config.toml
arch = "transformer_decoder"
model = "autoregressive pixel model"
dataset = "capsule endoscopy frames (Kvasir-Capsule)"
train_examples = 42238
image_size = 16
horizontal_flip = true
levels_per_channel = 8
vocab_size = 513
width = 256
layers = 6
norm = "layernorm"
norm_position = "pre"
hidden_act = "gelu"
mlp_ratio = 4
head_dim = 16
fused_qkv = true
bias = "none"
qk_norm = false
parallel_block = false
inner_norm = false
positions = "learned"
tie_word_embeddings = false
init = "lecun_normal"
residual_init = "none"
optimizer = "adamw"
learning_rate = 0.00098
beta1 = 0.9
beta2 = 0.999
eps = 1e-06
max_grad_norm = 1.0
max_steps = 19600
batch_size = 128
epochs = 59.4
lr_schedule = "cosine"
final_lr_fraction = 0.01
warmup_steps = 980
weight_decay = 0.3
Rows from block 2, named by matrix and row number. Rows with one number belong to one neuron. Each number is 500 + 25 x the weight over its row's rms, rounded and kept within 0 to 999. All counts start at 0. Numbers have three digits each. After the name is the row's rms in percent of the matrix's.
# fc1: MLP up (model.blocks.2.mlp.fc1.weight, 1024x256), inputs 0-63
# fc2: MLP down (model.blocks.2.mlp.fc2.weight, 256x1024, transposed), outputs 0-63
fc1.302 103:501484539424546517517496550479517508450511512469469503537481487520530523523514439527509497456497504503552483497506508505485510520507494492495539490459474513498538488498523503478513478520452507
fc2.302 101:546505512510497484496514431533484491485505512488489486477522468497467529505493516504461519530503491442498470540519536506556532506498532489497521458496469507516526498571489517497510529503512456
fc1.303 098:510531547474492479527506456548502472511517489522471510498546491517517470524534530550519549490547489489515443516519486488510511455455486482497504538500522535512466547485493451451528512531546512
fc2.303 099:487477512482484468491485468495551565490481527503526511530443517459532490484467456523502524472552502487447480493472484480484487498534505532483492466490499474490506513526515485465521438459511486
fc1.304 095:527505471502436528512523498491493497455502488474514486458456494500433489491531507486486517519482493511503512498507515498487526471490489462516525541486494516534471476467485531511508489504438527
fc2.304 100:455490493523563515474529527501481487480499500472500487549522537486528490489533464459466439503495485539540484508488542509472514488509507480498499495490524500489514486493506483471509521499511486
fc1.305 101:514524504507500523476449474516474495506510512463473512469558506490520522483497479477505465532504497479508502481500510493494548478514513489501516497480515485521483463518532488502513518546501545
fc2.305 105:486486518499469533508500505506501495489510510487516485496458488466493502496445487506494518501499465524460492437499512509515534488552499563507513525519493493436537512503527518549486531551487497
fc1.306 100:490543498452519510476512501496519510515508474474510510554534530499482486495512461466510509464487514526527505480523492553526504462512467513447470473510512481502505512547494466497543534518539492
fc2.306 094:507491478468505471502495549521500496527468510447520505460513523446498480524505514524491514492522523483498525521487483497492498502469526488498517479476487497518501493463481492486523512498511540
fc1.307 102:527522468509541512505483458539467442467505477496506489502492518525475481487513478452493525491468540499546490491514460554516538510509491487493511496505511497529477514489481477483554528492520491
fc2.307 096:503489502558469488525495555471468530521482472512523503471490485456525512517469476470511469497499455545511481503467512476513482483430500495507495526542494525506523453534505500538492515480456503
fc1.308 100:452498499521494507472485502500510503442504532509542512531505464480508483496525519485512471492472527499544540516554461514521451428440497489482528479455483518520504481543516507532513509515500497
fc2.308 105:547527490539549516523512506494493511523499554519537546490465467452474493528518484491459473490547524482475501496499562470539489528476491522543485451501479503476497510546499507489504460489460495
fc1.309 094:444457526501492479505441488476518520479436495496464534556498487497511452502486527472482499464474526515515515495521504531499511517513510532517501493501520463510447565501539482458520479521500514
fc2.309 102:534480494517537468491493559551500479501480507461540501442521487480497483505503470463530529450480495472489515504474494507487438475513473428503517470460487518518500468489509488469514504491510505
fc1.310 103:514502484498487477493489504505502482522502471465481511535508515490457540539502460462525512522505517496536517478519494500508497482525492472506500481489490563579539515525505499469486485544470513
fc2.310 103:476476534495495544502497500500523534486526467546485536505537481549497499493527511490461467453548520531446501493535505505493528508462534489530471512531507454488506538474499482477507481534523447
fc1.311 098:490527475464541501493491504495469488518509528534520502500509474507516517490541530494471478520498475495508541527499517519475517449461506510526496503537537449521548473472523492501497510485487526
fc2.311 089:488525509506500543524530512535552484482512519517504489523513525501506487495574537486530504511527548474504454517531500543480542501526515466459475501525501466512469497541472491510485480473487491
fc1.312 101:487520476493497490450534529480505491474461508482502501525462502492466497511509515481492447502502518500511545512527501503491494535482520485483516500472515536523545478487501500485519523475481486
fc2.312 099:518468519521491525536517510538482495557511517516478533499479540494515444499499507511484493493505492493513479519468521506466478465523493491482454469445520472499497520499527452501539529529480541
fc1.313 102:502485498458504536547505542484471491453486523483484528540514476505501521498483482531524507499466497500485491503445480478520482515497484510515520509509505481507479494510528527522566532525488481
fc2.313 101:491473505468517480472512505515502510509459492467485492512517511470448508508499529484479492469489502506537468498525507499522563504504518541465487468511499567500529486512525516464481485488547497
fc1.314 095:539473511463516536493521491465510498456472485486505523525455493465488509483447506509469473519465473488486537505524483508512511499496523542532534453548549509504509528531536497455502489449500499
fc2.314 097:485509502513482519473511510506534509504520499534516503452467534464499448490501501482508508510513497526475532474491462497507561522505557465480514521514510485487516475484491498517483508455509562
fc1.315 103:507546476461551507519454534540504519455491507477480491502493489482444525505463525448495497500495476472483503515506500500510483473514482552481540503496483498504502504523546493504485515487511503
fc2.315 099:459465516506489517488510497526522483515497476522482454535518480505519499526516502559561466531505501539477486512501479481500494543447500491479485554511533505471524492477470457536492477523528485
fc1.316 098:506480504459505521461488470483506489465495524480478504549484497469448499547479524492458499514496467464518480473534491526507515476497470504486508548491493506484548487476543499493469499492531502
fc2.316 091:495506505515527485531502489489496514507455503478498488468509458470504526486498501488492554476515476485508488531508502504499508510494546480503526481513508494529517460553509510563574516540487512
fc1.317 102:482515528480506527515497484514491486495513512476517506493488474512537508500499504498516449478501492516502502503498532490569509469512461467512508499495514529513512529512446483459498513522505512
fc2.317 094:510530465494451476483522512477536528479515512514490511494479508459481510520518465522491512513542540463477452521517476482466479528524578526483474497484454510479479477500471474487471522493473527
fc1.318 099:554518502494513503503503492477496532495532501508556520493464467529521479526495538424555455522437491516485486485532486473501489463510483522504543516487510512513499563520494478506486510535450509
fc2.318 103:494447500450477476470525512524499496526538508519531485543496547510522527496512469493472501535551513500466470494441537517510471502509574477506524507533513472487492455469469502485507482498500516
fc1.319 104:504472519504486505533509471530531485493457527511489509519486509529506479496509504480530500518486525447487522477497474516447499501469523505532510544458500513544493445496477503473539504509494494
fc2.319 108:528498484488539521479486477499465474480531497471514519525511554525501518498482467515514455524496507514516491500511524503528524507518526528461491489526516560518479478475508519482496493527498516
fc1.320 100:471555533453521507517505525506471445485432546518527489478490491532491526528526483484533490495504503523485539523530502508501495489517506483459516469492499547505506499512517506511503501520505526
fc2.320 100:466511500513491485488495481483516525481518492497467487556474484486522525473495494478446564488501481481489490465489500473495514489472536529548523457503509517509537547533457459519547486513510488
fc1.321 096:517509524501465538487464479491486482496530512532508465494533502490485534481508483521484498496449472526512534509496585482501512473445486495501528528447513531491490452525495514507488543552482498
fc2.321 099:499494501511486482470506510504474468491510461476502471529495534537513485493461463524492417474496505468472502484491494474546509463533504496517555484523498500469535449491487517477554496522510474
fc1.322 101:507517530488518522506499485513491426501466511505527516493523496519461494462537481452473456467479472499485509457556506509502489460476491490532553513514457493541532486544478501460508467495488510
fc2.322 108:564532531458553493449538491460530511503487535488474527479467506468517461494482484508465551490495468507500476472507479522542478505527482494571520507450508513446499499526517510491520503500501521
fc1.324 096:519518512486552468491486531468464527498516513490464489550529459519472510501490474539479516530471505487506425509482476518496498460520534474491495496499518509508482502499502517516504494528495480
fc2.324 089:465498493494483549491490472489478475512520467543491464490468524480548480509504521484525483475527467484478565490482508520496494495507508523474472515490501529482504518496433461505458492483420505
fc1.326 101:509522540516501546508450516507535505497516523483521501533530507527492501498516496444487519512476511502518539492507494501452473538484493498501480514485510501542488512523484459495468525509450516
fc2.326 089:495519463478451534564496552494445521484481506535505493484481526502528486492488475548453483483495485498501469540458523474513485487502484463513476506513473544507487445458516468457496513468484541
fc1.327 103:536511553486565499492492516475502485525506563517488558476504484469474481545477512532482490478522512508537547544454485544459532498486490498491508573506496512505518517490501466488519527512465528
fc2.327 101:491515526504496502544485497484501439447516463531553500512501519514548501553500481449442469509479509485487470496477507482522514477455490520462503530521489496521515458546481502558464476479520545
fc1.328 096:508485529482484507458473495509485518508484516468513487518473490528478544518499471519536470519513457456490520491465500472553554495520524521474465530481535512494556492482503436496500517511484513
fc2.328 095:548424476505519490516493495500525484474520487549535565504490472523462483538491487473468515503496502474484519499466480569497463505491480523451528454479499503487507459520448494558501484483507469
fc1.329 095:519492510478459514503493499537496511468511506485536556527495500522493493509525517468484555503491515530474455452521475496513502533486513498509525482468510519519414504515511491528497501491486485
fc2.329 092:501474558464489505495551527533509473547496521482478505525502556488523483494536489510487482528490486500492507481520473484472489516518485467464468524464479496462562494528473501425517502540514521
fc1.330 105:512509510472470514485515478487452507493461526497488533492468465476466499492478495535502516516492466520538527465473491505526485483472520501470477558503478482514489419543510457501506507464497542
fc2.330 106:522498522494493469447456529483522495497500524519505481508566468429506509519531531472493535498487499531493483505519531498494462545498592531520477549484506460495499466466487514519566496512523522
fc1.331 104:526470479469505492526488517496507496523477500475502488537490448464473488534461521447527471547546487464538536523531507528539483506454490451548516530497482520509501503499521511511518497497476527
fc2.331 097:520517485447475494539502499494517524509514439548501510507495567520445534477516450490453492484502534508476505484507497505502507570479491531453467485516516477487516496512520490451457520531484443
fc1.332 094:485514503525473496514487535529516511495427497490536522501513482505505480502512492451479494503465491529495522507484517538488514512496509519521539512519529537533505484572495532473497496481472516
fc2.332 102:511488497488507531528488439487525514525485542509480452538470512526465486485452516487583502483526483500525449450492463502508522459525478512520483521470476502502481509502471509520497491473503502
fc1.333 102:430528497482475490491533485467500516477492511486479522524493487509525509552491454465461485481493487471484512516465473481537536518502481498488527520499536540515557508508525471504495482558486502
fc2.333 105:505487513542522477502512511482454485459552484507493483470464520518505489484533517526501520501480484536563524485539531494497536472521487498469518476488450480489488508491524489478481485481484486
fc1.334 098:517525506466513529523480508434502501509525496475479467524528478495488486530518490499531470502483513472527480484499483466507538454482474460483477502499506537498483500490524444478509517556506486
fc2.334 098:449506491511494490519469460509490460511513504476503500470481490455524462512511519489487516513496466508518501519496470561490507508515490489531485541496511483507492525561489542497475534467548478
fc1.335 101:484518500503500455513453506516502520488497513504500544507539482507496537508506496473528536520540490492493489522509510492513549501535469526491482483478523464530520471521500545496518476539499528
fc2.335 099:500469514526473482509490474476515459506489474545505517512522514512483486482484503504535503482475543530522482495490489494508478511467533491496512536541491557485480508491441476462509501526499539
fc1.336 100:525520501480467507517509457490506497462494508467529467508535463478491490526486468525474457528492569486511450537493478502477486529497483476492482484467501501533512498521483449516536495534482525
fc2.336 100:478525520519491498551515468511529522482531546522491512407469509513489505494507505488508502498499481496518536482545505512519500439519471515519518501459481528541476508461481511481498464482504491
fc1.337 105:476501489483506508520488443486496430490511515514485553478473484453449491485488494484491483545495546524557480515509504510507511474536513487518510483483524495512491537549454515474512488508503510
fc2.337 106:471458489500505521456492508529434504485491472535481519511532462461486492511515490512475507496490530486495474504517475504567455501487496525539554483501495508496504498530520504519498462455509527
fc1.339 099:509496506512496532560491461550481513523502512497503505470513514512471522521515460460470475534491519490505568508511460449510444494485521481494524503468566516508508513473472487542533524463507513
fc2.339 099:479501523510523491455490491478450464478511500496538529467506528443461499532493507548510499491484527489521458473491503502496497550519484489543492529475496517513499493535491481471491482526539496
fc1.340 103:478524545542510501495495473502440483470475501501490498482501491533460496501533503531513485536459536485519478490521499496511484515503495470496510467463465545506491452540523539511512514506494504
fc2.340 096:494492521489502460436498517522533499531484479498442505501532499468542477521514537483519582479516467488486512478487484519494495486490520495515506452531513503537509498516506493486519514499461506
fc1.341 099:519519525453545537519514503480473499509479569488483492511510482490484493528478528506465491496468491458516515524505482458461484489536488466515455458470505482489509518487495476484511494494484508
fc2.341 104:500503525501501498514472472487490519506453500484505493474501490498486460517495455495536516488554496543452455547488512507538477525487504526498533475455508512476461443469536530540492509507561465
fc1.342 097:528497527510498512488490494519523474515515494466520488494498455519494517476485472528525494471485502476529483515491528500511501462518511494479469504515544521530466528483544552485474527511482470
fc2.342 090:519525479473486479492523485462512508530490502505489506478480470480468516460519472490486494504502464507469521466524450503502499527551467478480504503502500507524474485505519501487553521493492514
fc1.343 100:519553527510473481496481478518508516478467563456537483501503533464503473513504482494512501497494513521496506437500502499530493507484507494464508513498539510488482501520497511453497499532473572
fc2.343 096:494500484517501501465524544467500495529527510515518478518480502503513514532486508518476531482502503481435468519495528498487552546483468501481482455476499503539459550447448431486484517484500523
fc1.344 101:524516489509477510530474476521513496499459477490544511537485504497462473517524504482531515547489487486549465476508517491509499491522493536500525489518497519559506518492469523517458473505481463
fc2.344 102:513464551478477484517544519501528511499533514510480529512531507499519457506461491512492471426470532491472492499519502532474488467511493465492482516551524494498453478522494452501458502492491533
fc1.345 101:498503502501562459474495499522463472481507516503495493497467520488506483549507446465531480477506516523559497514489547490503536527511508490452533493505505485510471478525516481491524491494483541
fc2.345 100:497482491449516468522495487531530546454485505527518457493491524531472497518493521462559511512528519501461484517496483496513502493506451491530476506526477502498494480485508465497519466502519512
fc1.346 107:535511508484447523514495494530496506463511506503526538495496489523481489498510483482519461542469510532523489483465535487504477478547468511479536485522536475485471480483516465482547487526462532
fc2.346 104:492506477476497532510483460481459540475489489504499488509486503503526471526489488495511517485509494486486524453491463510541517525497549498458508530522513507476497514498493510494493515494461472
fc1.347 097:533451515452491469509463521477437532471549537474479508544432506491540453566506463524520473492492526512515512440530517557470543471455516497500492525501513481513478480518466518526517480525442533
fc2.347 096:465510493529551493487491467491496519484532479483543475477529511544511553509525540509543503507462514450498533520486518448505500531513552476506553513467481520532490528516434473464515485512529464
fc1.348 096:481524536510496562483521465494510492490533478516520507530457490518515496522515531529523442520492478507542514510467477475508530479488520491542476499473523483532507512521486527470465509466509469
fc2.348 099:534520528489528488472477524507494493472497528469525480474492494481498496516478490480533506499532477491518528471477513499543481526447477442463474497511506522494537507497492498492536535520485491
fc1.349 102:532471522435519496506534488512443523496509534487474503542505491494436468493500510436512511492512504460501517489504517503493492460518479467480509507500518499508477480505474410521473504502520512
fc2.349 100:487542485499490498475478512488501463498489477529516492484491492489532490514487515510474549510491497569505485544480474507489480455474485470518488484520471461519481496456526506510496518506478518
fc1.350 096:484497499466533523494482482508492511506543517505472492518445514572488415525516507486483475463478522503519481492453497507546493497525511516503483493529515508496518477536516533463504495518477498
fc2.350 104:498517455520501491519524507522452520519482496497510524500505500499497492530541513504530514504487508497527517519510497498495450548490458502506514508486506499535514515532482482557496497505520495
fc1.351 103:522502463482502503511493510472515505470491490564486532519527490487494505490474529450517500530509484501522423445500498449493511504551515450492491525480512517533518494496491513499538463499471481
fc2.351 103:482491525497546502489541501496520531502479500528495542529480444481501513505502535496508491524532510487459490509491524503521512472484483488492553499492493474523467485496478514496542526529494506
fc1.352 107:488529523456493553532474483499500497499507523497494486490526492502463489513514479477518505498493515542522537471505500487477544529499555492463489523472526499515500505523461482488531471496461507
fc2.352 123:496470468491504548458489496494470477503492513468511457462484532469504508518496491515509488466469538488524491499531498473466522525515495528484488564505503474510498506509479495516494488554487505
fc1.353 097:474511517504500530452547531526503463460472560488481500506486540472479483502477489532529463542531525488546520516472534477529481458453454505485506485517524467493505500505476485499491511519487488
fc2.353 095:559483503525514497543470460484477495524540511490502546470506487474501511514529484493506481480525534477460506544510520498471481524544530481522496514486463481543495515503537513501455490481512471
fc1.354 098:519505511482510495459517486486454507492511520508537500490498492482516484516497492459477501483500522504501499532523506490481468509524505447540494506515534471536486500469514535468505500510510541
fc2.354 100:490450495547465501563497528513492509529433508473498472439498485444542506498538497543526496512487490493511517485492486488534480498503475484503517459493500488481516479506460435518477489450520469
fc1.355 102:508503497470473513474462522462505512488537527485480567508505480470485500517489441453544465483482541509481460479536521502502505540489485499481506559568538500525494508485517501510495474500499487
fc2.355 100:448486496500510485445507478476459461535490473495485552477473530514517466476494499515464497493516504473534486484501472501491535526531520514443530512507518513529506503506487544480487483508489504
fc1.356 100:473538512499508529471519454521555491492521501521508480513509521497526492485501502464536501544503495477501493489513532477522492471454492491559515487521501511545510465478520470445505497513517521
fc2.356 098:484465488473509499516479534507503469470485497528523513513495512467476503532486511518450537475490529494515512528475521465516512463498538492521515536516538462506481546542513465540525517526516509
fc1.357 090:490536516489476507483492529509501520470527503484499505493517471497515494510475489480511478499496446488529443485487460498528528528493472496444488545520500485538495463482570518528487531522493534
fc2.357 089:497503465510534483495490483462522501490491489502525506539501481472506466537510499554472506504486514501513505474498473488494523503513484479524526486457514507455552524510446478471465577500533469
fc1.358 100:467472483512561501469467483486459521506464508494485506499504484505491525563480508487502523475506498484482471489496519526444515507508445489514534459559494510517480474490540476483528512515509469
fc2.358 102:510502520529461500497550463479475480494503511529496521516434486533502493483516479487532459514495506530493486479517531512511500503523541547493503512508508499508491496501483476496463477475508455
fc1.359 102:496543490498487504467494492482500489439476489499515510539491514538509513496496502488522454510427506513540468478506509524525501500503526474543491463522512490533511483503570496478509497517519508
fc2.359 105:515464479486486519530475487472493462473480509522511483559480474469469499511466495509443520466529507521506508497521492532502509543522504486480531540513504505522522443537463496467475531451529412
fc1.360 101:492498500476516520504439497554473505498493527459504506536536496503517490513496499468503505491494506488520535455500516514490507509524500488493489479499541494513440489506524486496482497500496517
fc2.360 107:479501505490540554477512486456469544507447486511479546465489550511517477542501497502503521499489469509541514451478517525503518459505458527479465459527505475521521528476506503474508497523482500
fc1.361 101:517512536515532485545489527506431487481489508496468478535520495518446507572519461504498494538483496529487532511452520518490444478517480496452485515488527489479504495502510485529503464545471509
fc2.361 097:526485496525477489445487489484525492482523459492510557528551509493480473461473466511478493543520488498533499479515493501515490463451511496510502509524504479483512507449534508543496470476478478
fc1.362 096:478500520528467506506487529526460532515524485454507548479460464504456484507547488504520482493484475494493489514504490482500526528460504493509523502543503493544497465525502487464525483529521455
fc2.362 090:460543504510508495502497462518519502485479480481474537561513552482510454483491497523477528463519491524502554518483465510492483549512495488510475524473481482500496545518509491511503484497483466
fc1.364 107:461502496511501509529515467517494434518497494540441548520485499498470475518472496463500495465510507476474524543555497502511495518487507498503515540522529525502504504520505539474503524538486523
fc2.364 099:531570546500535500496506449462482507507499462532554467498504492461547506526486506535487504473490504455474498466493504538526500504475517518505505489505496498477511497511475509452487484502468467
fc1.365 098:504499477497532524483490495478499521492516516476448525519503483487504499481517480485538527508494479475494476481545520539496510501495485447482501527522511541506510468481495475493436484503516500
fc2.365 106:485499523524528492541525517502461522544489479464510549497509492506475492464494541471489520486510533507504530485508521468528523507519499504505498445545537477513469497462485541479541452554513482
fc1.366 098:507498520487504532478468490535537443503522541470484530509479475502500474504520521481509474522499520512510501515496503501486517476520520516468538492477530514505498501529537496522472516481518513
fc2.366 102:480490484507530504527465532506432528488461478512502446524526500493503495509532529487563487489488520530460503506497508468474540535471496470478498495484487484502510513505476491509502534540506476
fc1.367 103:519481490478528503532495519508483513485474519497511526505475510500492502508523517482475511515483477496479497452542518504488539514516507491518485511501551526526478472478512496478481483516495576
fc2.367 112:491472543485475508538503509502535498531583532485482501498521466492478548524502494522523526518522534519507507487457448502576534477513510531456477507525494491502534527520493529514520521519513523
fc1.368 100:511524552512508530502498507460507508489516488486492491504504498496458477489498506456478476552494478531489498477536473500479516484473517506468547463499531542521482529502523496500484502523498541
fc2.368 094:533484506471494507508503474526460545471497513556540484488516523572508518493532496547501496498452501493517490453514465476510523470532512490465507510478490514449480518545469509477528498480505474
fc1.369 095:505499474494519504551525532459478499536510491515465467505468479516469472526496509472553523473509526536478508499504530516526559489488538516543501501511553496506485515499452488499556504445486504
fc2.369 095:495480499543504506529519481470517494451473506446459481468490525505499493511517507535482480512476495538497490462531497493465483494529453482544511478471508468516533495488491532484482506488467466
fc1.370 098:488484574471485486464472499533469510455491499504502483498528490497538488498510507493510482481519481458482502509560511475513496485461514496487512541494544506532535511490529512460494494496513525
fc2.370 096:476467506539491494487516470483526505511514513513489486537513497511515479473551468430496486513475546463572475483463521541488534532478535483467509486464486492520510464504494486458481529484494525
fc1.371 104:478527469495532490528494485519531498490521498459500503517475480499494480498508505503522510497500486500523493509458482518514468485451469459506486559482482496503524461512529466511523529535467500
fc2.371 105:457463505513535498496504529492504461529483468522501507505516500484483514479513485442483490476501509524493516531509518483503512481472550505482491516491509465497498476481472483501454502484515489
fc1.372 102:517493532444500503502513429417472533469510511507521553535491442496487509515501493439527484517511500506482532496506504519488500473508508526516493530493542506515497487484498494534519457527456532
fc2.372 098:479480518489543524518555490522457503482499517489484494490506531467512504550467480513489470511535450543479485490489538527523495545539535488554506486486474493521514448508475550434483488479484482
fc1.373 098:510518539517492508479496490514465510467502518430516458503494494481489495548479515514500478496509458540529511461488495492488504535502530454531519482503544538509460502471465468517515508495522527
fc2.373 096:500496542507523514497524488514486513509531474508492492511555499526514512499518441530495528515491533495509488470457509507520454496527479520450522500524505497474505467529485538464490498510495453
fc1.374 102:492591487497471474543479493498487478500483540483516500470449449534537517514498490496516502545438490484520504464527541482462533540531501480470490494472504509509485484529521498508504493507509493
fc2.374 095:484501475500494481412511529483486497524475470532510507474539503492482469445509531550492490473495499490556487519446475482451525484475488463543540528498525494481533504503507507510475508521478506
fc1.375 099:493489479495506498494467501488469509494468541497493497510496467558483500465503484505526513529507492499490526486473517515499494457488511460532545519474528541567485447531489547480480491526476513
fc2.375 104:488571520457448494535487469498489491483530468475518485500471519490538519538490535484472476458512528530485511528506473492512540514501476480512512477536499498489530509512481503477497469477534508
fc1.376 101:502483521455484533537468510518493511435479505450476498532473518506504517535486530495467511486517485462504531473457518526480548502487500519488473514470530499484511507502488499482505455512466473
fc2.376 098:497488517502498499551512481495545524472497492494487481532504507484478475462500490482490477496520481483487494449497490491568511493498506508482471494555554509519476515522491490575446502518526496
fc1.377 104:498532507501510516480492458500458467475523497516530517482497485518460522537500502527513525545514564546559534475491525500457474464490520491526482507520482522508505486509471505487492501486511509
fc2.377 109:486485520496527469519498512530500510504503523534488457470466509522517534468508490459488508500501473513469505487517498524523526539492491476501518536503492483526507490494518498512522513509490509
fc1.378 102:497522504449543546500535533531436487510462523492527518533469487492504484556488470504517491475505520488521469486461473506479519497480460473515490486493504507502519487528479464476552513530489503
fc2.378 112:513493499479509528515468557520529421479541523490488512513543511530515488489493507531508539498482517525498517524518436526523500496496510517516533475494491480488521476474519508537508460530502508
fc1.379 096:504474473450492506494476491485477501477500537507497557517494459535514514500501518503467518520505481532484515513513569497499482511480486502493541488533501521500507521516537495489479537516476523
fc2.379 094:501493589460502478488462566501499506511482495490514433510466525471489492517540545503505490484491493490499475522474520504496538502494483463484459510534500524527502503470511490540541491479481445
fc1.380 104:514503466524506520548470495522475497501523508462483534527497498500480467531483465479514514472507503513533482503531517514538482480485509532519494520527518495507462518490473499440526463555513526
fc2.380 101:498497521533493498479493502494504485485500537521453474475490516509515486481533457510516516530469520487472520502450515473480517575518455513484488476480512532480534495483553496520480574495483514
fc1.381 097:489512547526508512472464527479452470515477557530513515497535461458470522540530487486503515531502468483520468459474491477512501462471512516509508508488491495530502490482528513498468514522445475
fc2.381 094:545557474493484453502519481483467519525502508505512530501423507509495468488489516518507501497465521545477512548533522500519492509517483453501514468516491521474531498526507490467492500440497557
fc1.382 102:525530506494499502523496508472537459485432515502499509523497506558484527507475445522501465528512483498482495499536529468494482479471528491541477525516531502489527527539529483526489467485468523
fc2.382 105:518456475509507484510475456474517478482520483489488503482512522494514458518486531487532476488500523534486510503480488480530507523530487508482467435464469525518521528519539489528512502507504481
fc1.383 096:514481517492521517514486508510483479484468536465501517512479489538493449539471480466510446489468496485510524534488514508492493542580477540481511528479539498503478532500496460534503544483493566
fc2.383 088:521512524490509514458492469520536512499503525516543510467509480466497472491545492496507525511509496472503518461486461489511485493476494497516510497494498519476487467521504514485534531518522449
fc1.384 100:495503505489558554512496480492510485508517552482505505518477467508479498524510530514508485490484503505494510499539488528506537519434524520530503531503511476517498547481499435499471494551486440
fc2.384 102:469487473477500470472532495501547477461489537485537459465484516545477473453502487510491549550471516501503495478484499490528485482495469512506481497471523533542530502548499501500510526501493521
fc1.386 099:544519470469517500520490487512499469503503526541476508499511486528496489499543493484499501471512485468491546480524530473503515510487514507501517537506520504527498501497475487523485529511475513
fc2.386 101:525502519507554554523473478495492489512503512483484458503543513529504474496458470500493514517514529536530501498517498500502545451487490512418519508541504458501558555469501529482493443520511540
fc1.387 100:503456498465469527477489458504528515507503512469478459533465527479469499507473464468486526488559488518486531520492494473480482487490516510472519523565527551519501484482538489530529537522485489
fc2.387 094:487482506511464449483551518525460509486492523495499502511516485436485520456506494519494525479486467486485517505486481509515528528486514490492507492433504497465471448497522489485511444454516485
fc1.388 101:497517509497536562481499494502442430536528501479475467485499515504474466520530495463516522526478483470474461487504514512516497502445509490469492539471507487494511450490449484487505531499500506
fc2.388 094:500463508477495508502522475501521549531463508550534468523517472522508488537510500511550488516515473545481451503459499483481465493538528529507510447506488490507478473497481518485504524487509507
fc1.441 098:509517499499537497531493510527470514470443507473508529483461475510485474524451530473534523468490488524506496486493501465481515480526494445536480499484505499537470538460493511529513465485500471
fc2.441 105:523458530495519511465523497485516455547498472480519489475481524500521496503525515514481514512494519477506499480504473526502514486504507483509473520488501531536521511505479557526438485453520492
fc1.442 103:472458538489499489537503500517508499492489546477502501554535494536499475532488537526492523504489521498480442492522498463541480484496481532472500529474562482525527445540506495504532512447514502
fc2.442 104:528515483472521533506494515475472475479465490536504505501524529534494472509510535491498464512515532479512510525519537515497446534463479476500510483501492475467494521507484489478457494504470515
fc1.443 106:483532517474491526491492505549515546524501535463498510483525476497434471503504485498485489450447502494478497492525478484458498521472473449500542527470507507522458524533499491507511515484459517
fc2.443 096:525451495506542541424487497489497498430527520510556533494526469506488465536496540504465490473490500494452460506473532498488444512568522497468469503508535486527448472482502487499461480513480475
fc1.444 099:508498493466488492505487526472511506497485489525514517486519511505468523506490477517503492517519520569522511495488500513522490471463514473499481523545522517508491485476462514499540521524507481
fc2.444 103:514505487509534463498503484502494490502513479469485469524512505518490493474501521493531521529499496532475514488488518497465497511489504483523489493533555486474534509498555534488535509466505532
fc1.445 100:525505512481518517512469504474509485498476545530509542521472528527496469564523470489482464504516486466496536505500523469481517530459489479524497534485497500508517493500475435496466468503478516
fc2.445 116:502533541547514518452503530525548463509531486555507502485486478512475513516444527501513498514520479522496497477531455501531512468515512502534452476486491525497481474497528478535468469488519541
fc1.446 098:509485571503469451531480493546461516454488517538485552526484512479480517521503477469488475492484501523511486575506464518493474489515495472525473479497475482514515498500448498447496485535452490
fc2.446 093:487553470490501503495480469494510442509533479506483480536531496470469486477492544497493501522489492484533530506473454486535521515494485466513522511549535506531515531511467496546485495526519525
fc1.448 098:509507526509475506495539500491489560490512514510504520530465488536480477525533482463494518505506495521500494478516506505489512507495476512442472504503505512484467483523483490501490494569474505
fc2.448 093:472501489481480519494470483516463516547508495481521488505487505513478487516497530544528491442507495499497497494506503525524539510483499542495503528505508461492495485502475514430523497512460476
fc1.449 100:484509538465531520469478487509539486455532482478512466502451478537504535498492491503503436493489476528505533479556490491514486478555542445472470500507531525536486517496545543513486527516466459
fc2.449 101:476484525506454503502506482499505520464520499530466559509500456447484525511516466482488492506458456511511509499472518494538502526563497544470502494498524504491496515464526505501455535447487466
fc1.450 103:475529497479533523493489505480509514481495495481454481511485488500458510528521513478525449527491470498493499485509501461487470524484446474483536510487518545523491501465481495474533533499459506
fc2.450 103:516520531503493477461536465503524479518526502476512526511518495543475524526515488529483478467475457530510513471524523525508489445536516509483505509515493476500460485478464498455463538515493505
fc1.451 104:479517495472496501474497517491510502507525496522545529502492490511460530534494505511498455503491521543479497521525519494560518444438476506516483508514490525488498478500512453479514500534490526
fc2.451 115:568460532498509493538453548495493484471479516518515493441502527521504467521469494466514503503460527493549498480484489522499502500505546466504547499495492514474483450506495541479509490496464495
fc1.452 094:508539475498491528490494508500451489455457503489481511462511488454470481504526493504490527492504504546522494498556479448490498548497462476511496532502502536503503511487501474492466488555480526
fc2.452 098:506491463560508514509512514527487478513474521470460541533520540491529471504514529482509495511474483482558474487492503499491505485465498528512483506501479472538476476503477464497496529449474444
fc1.453 100:486524490475477480487416481485528536446477531474458531483510506442497495532479496513522523522514510475486525472497506489445511472483472474502531526527489541520523508461496455520508494525520514
fc2.453 102:457497534496483469520475501498477487488528511495522454465497524566548507464505551505514502467490505532519514487496519510509444496472566525491481487522504507532513502498493549492499513468490478
fc1.454 104:474493466489525547530507528465515463455513531510499524558514502490483492521467496482519530503461473501515526550507488476541503483504528490481515525480486511523502494534525494491506496561515511
fc2.454 117:478536485462496529503516489501499472470490527548466519506462484501504476512537557501486510463531462543539500541505485521499487473477494484503494497494500494488523441535519490519514496499513480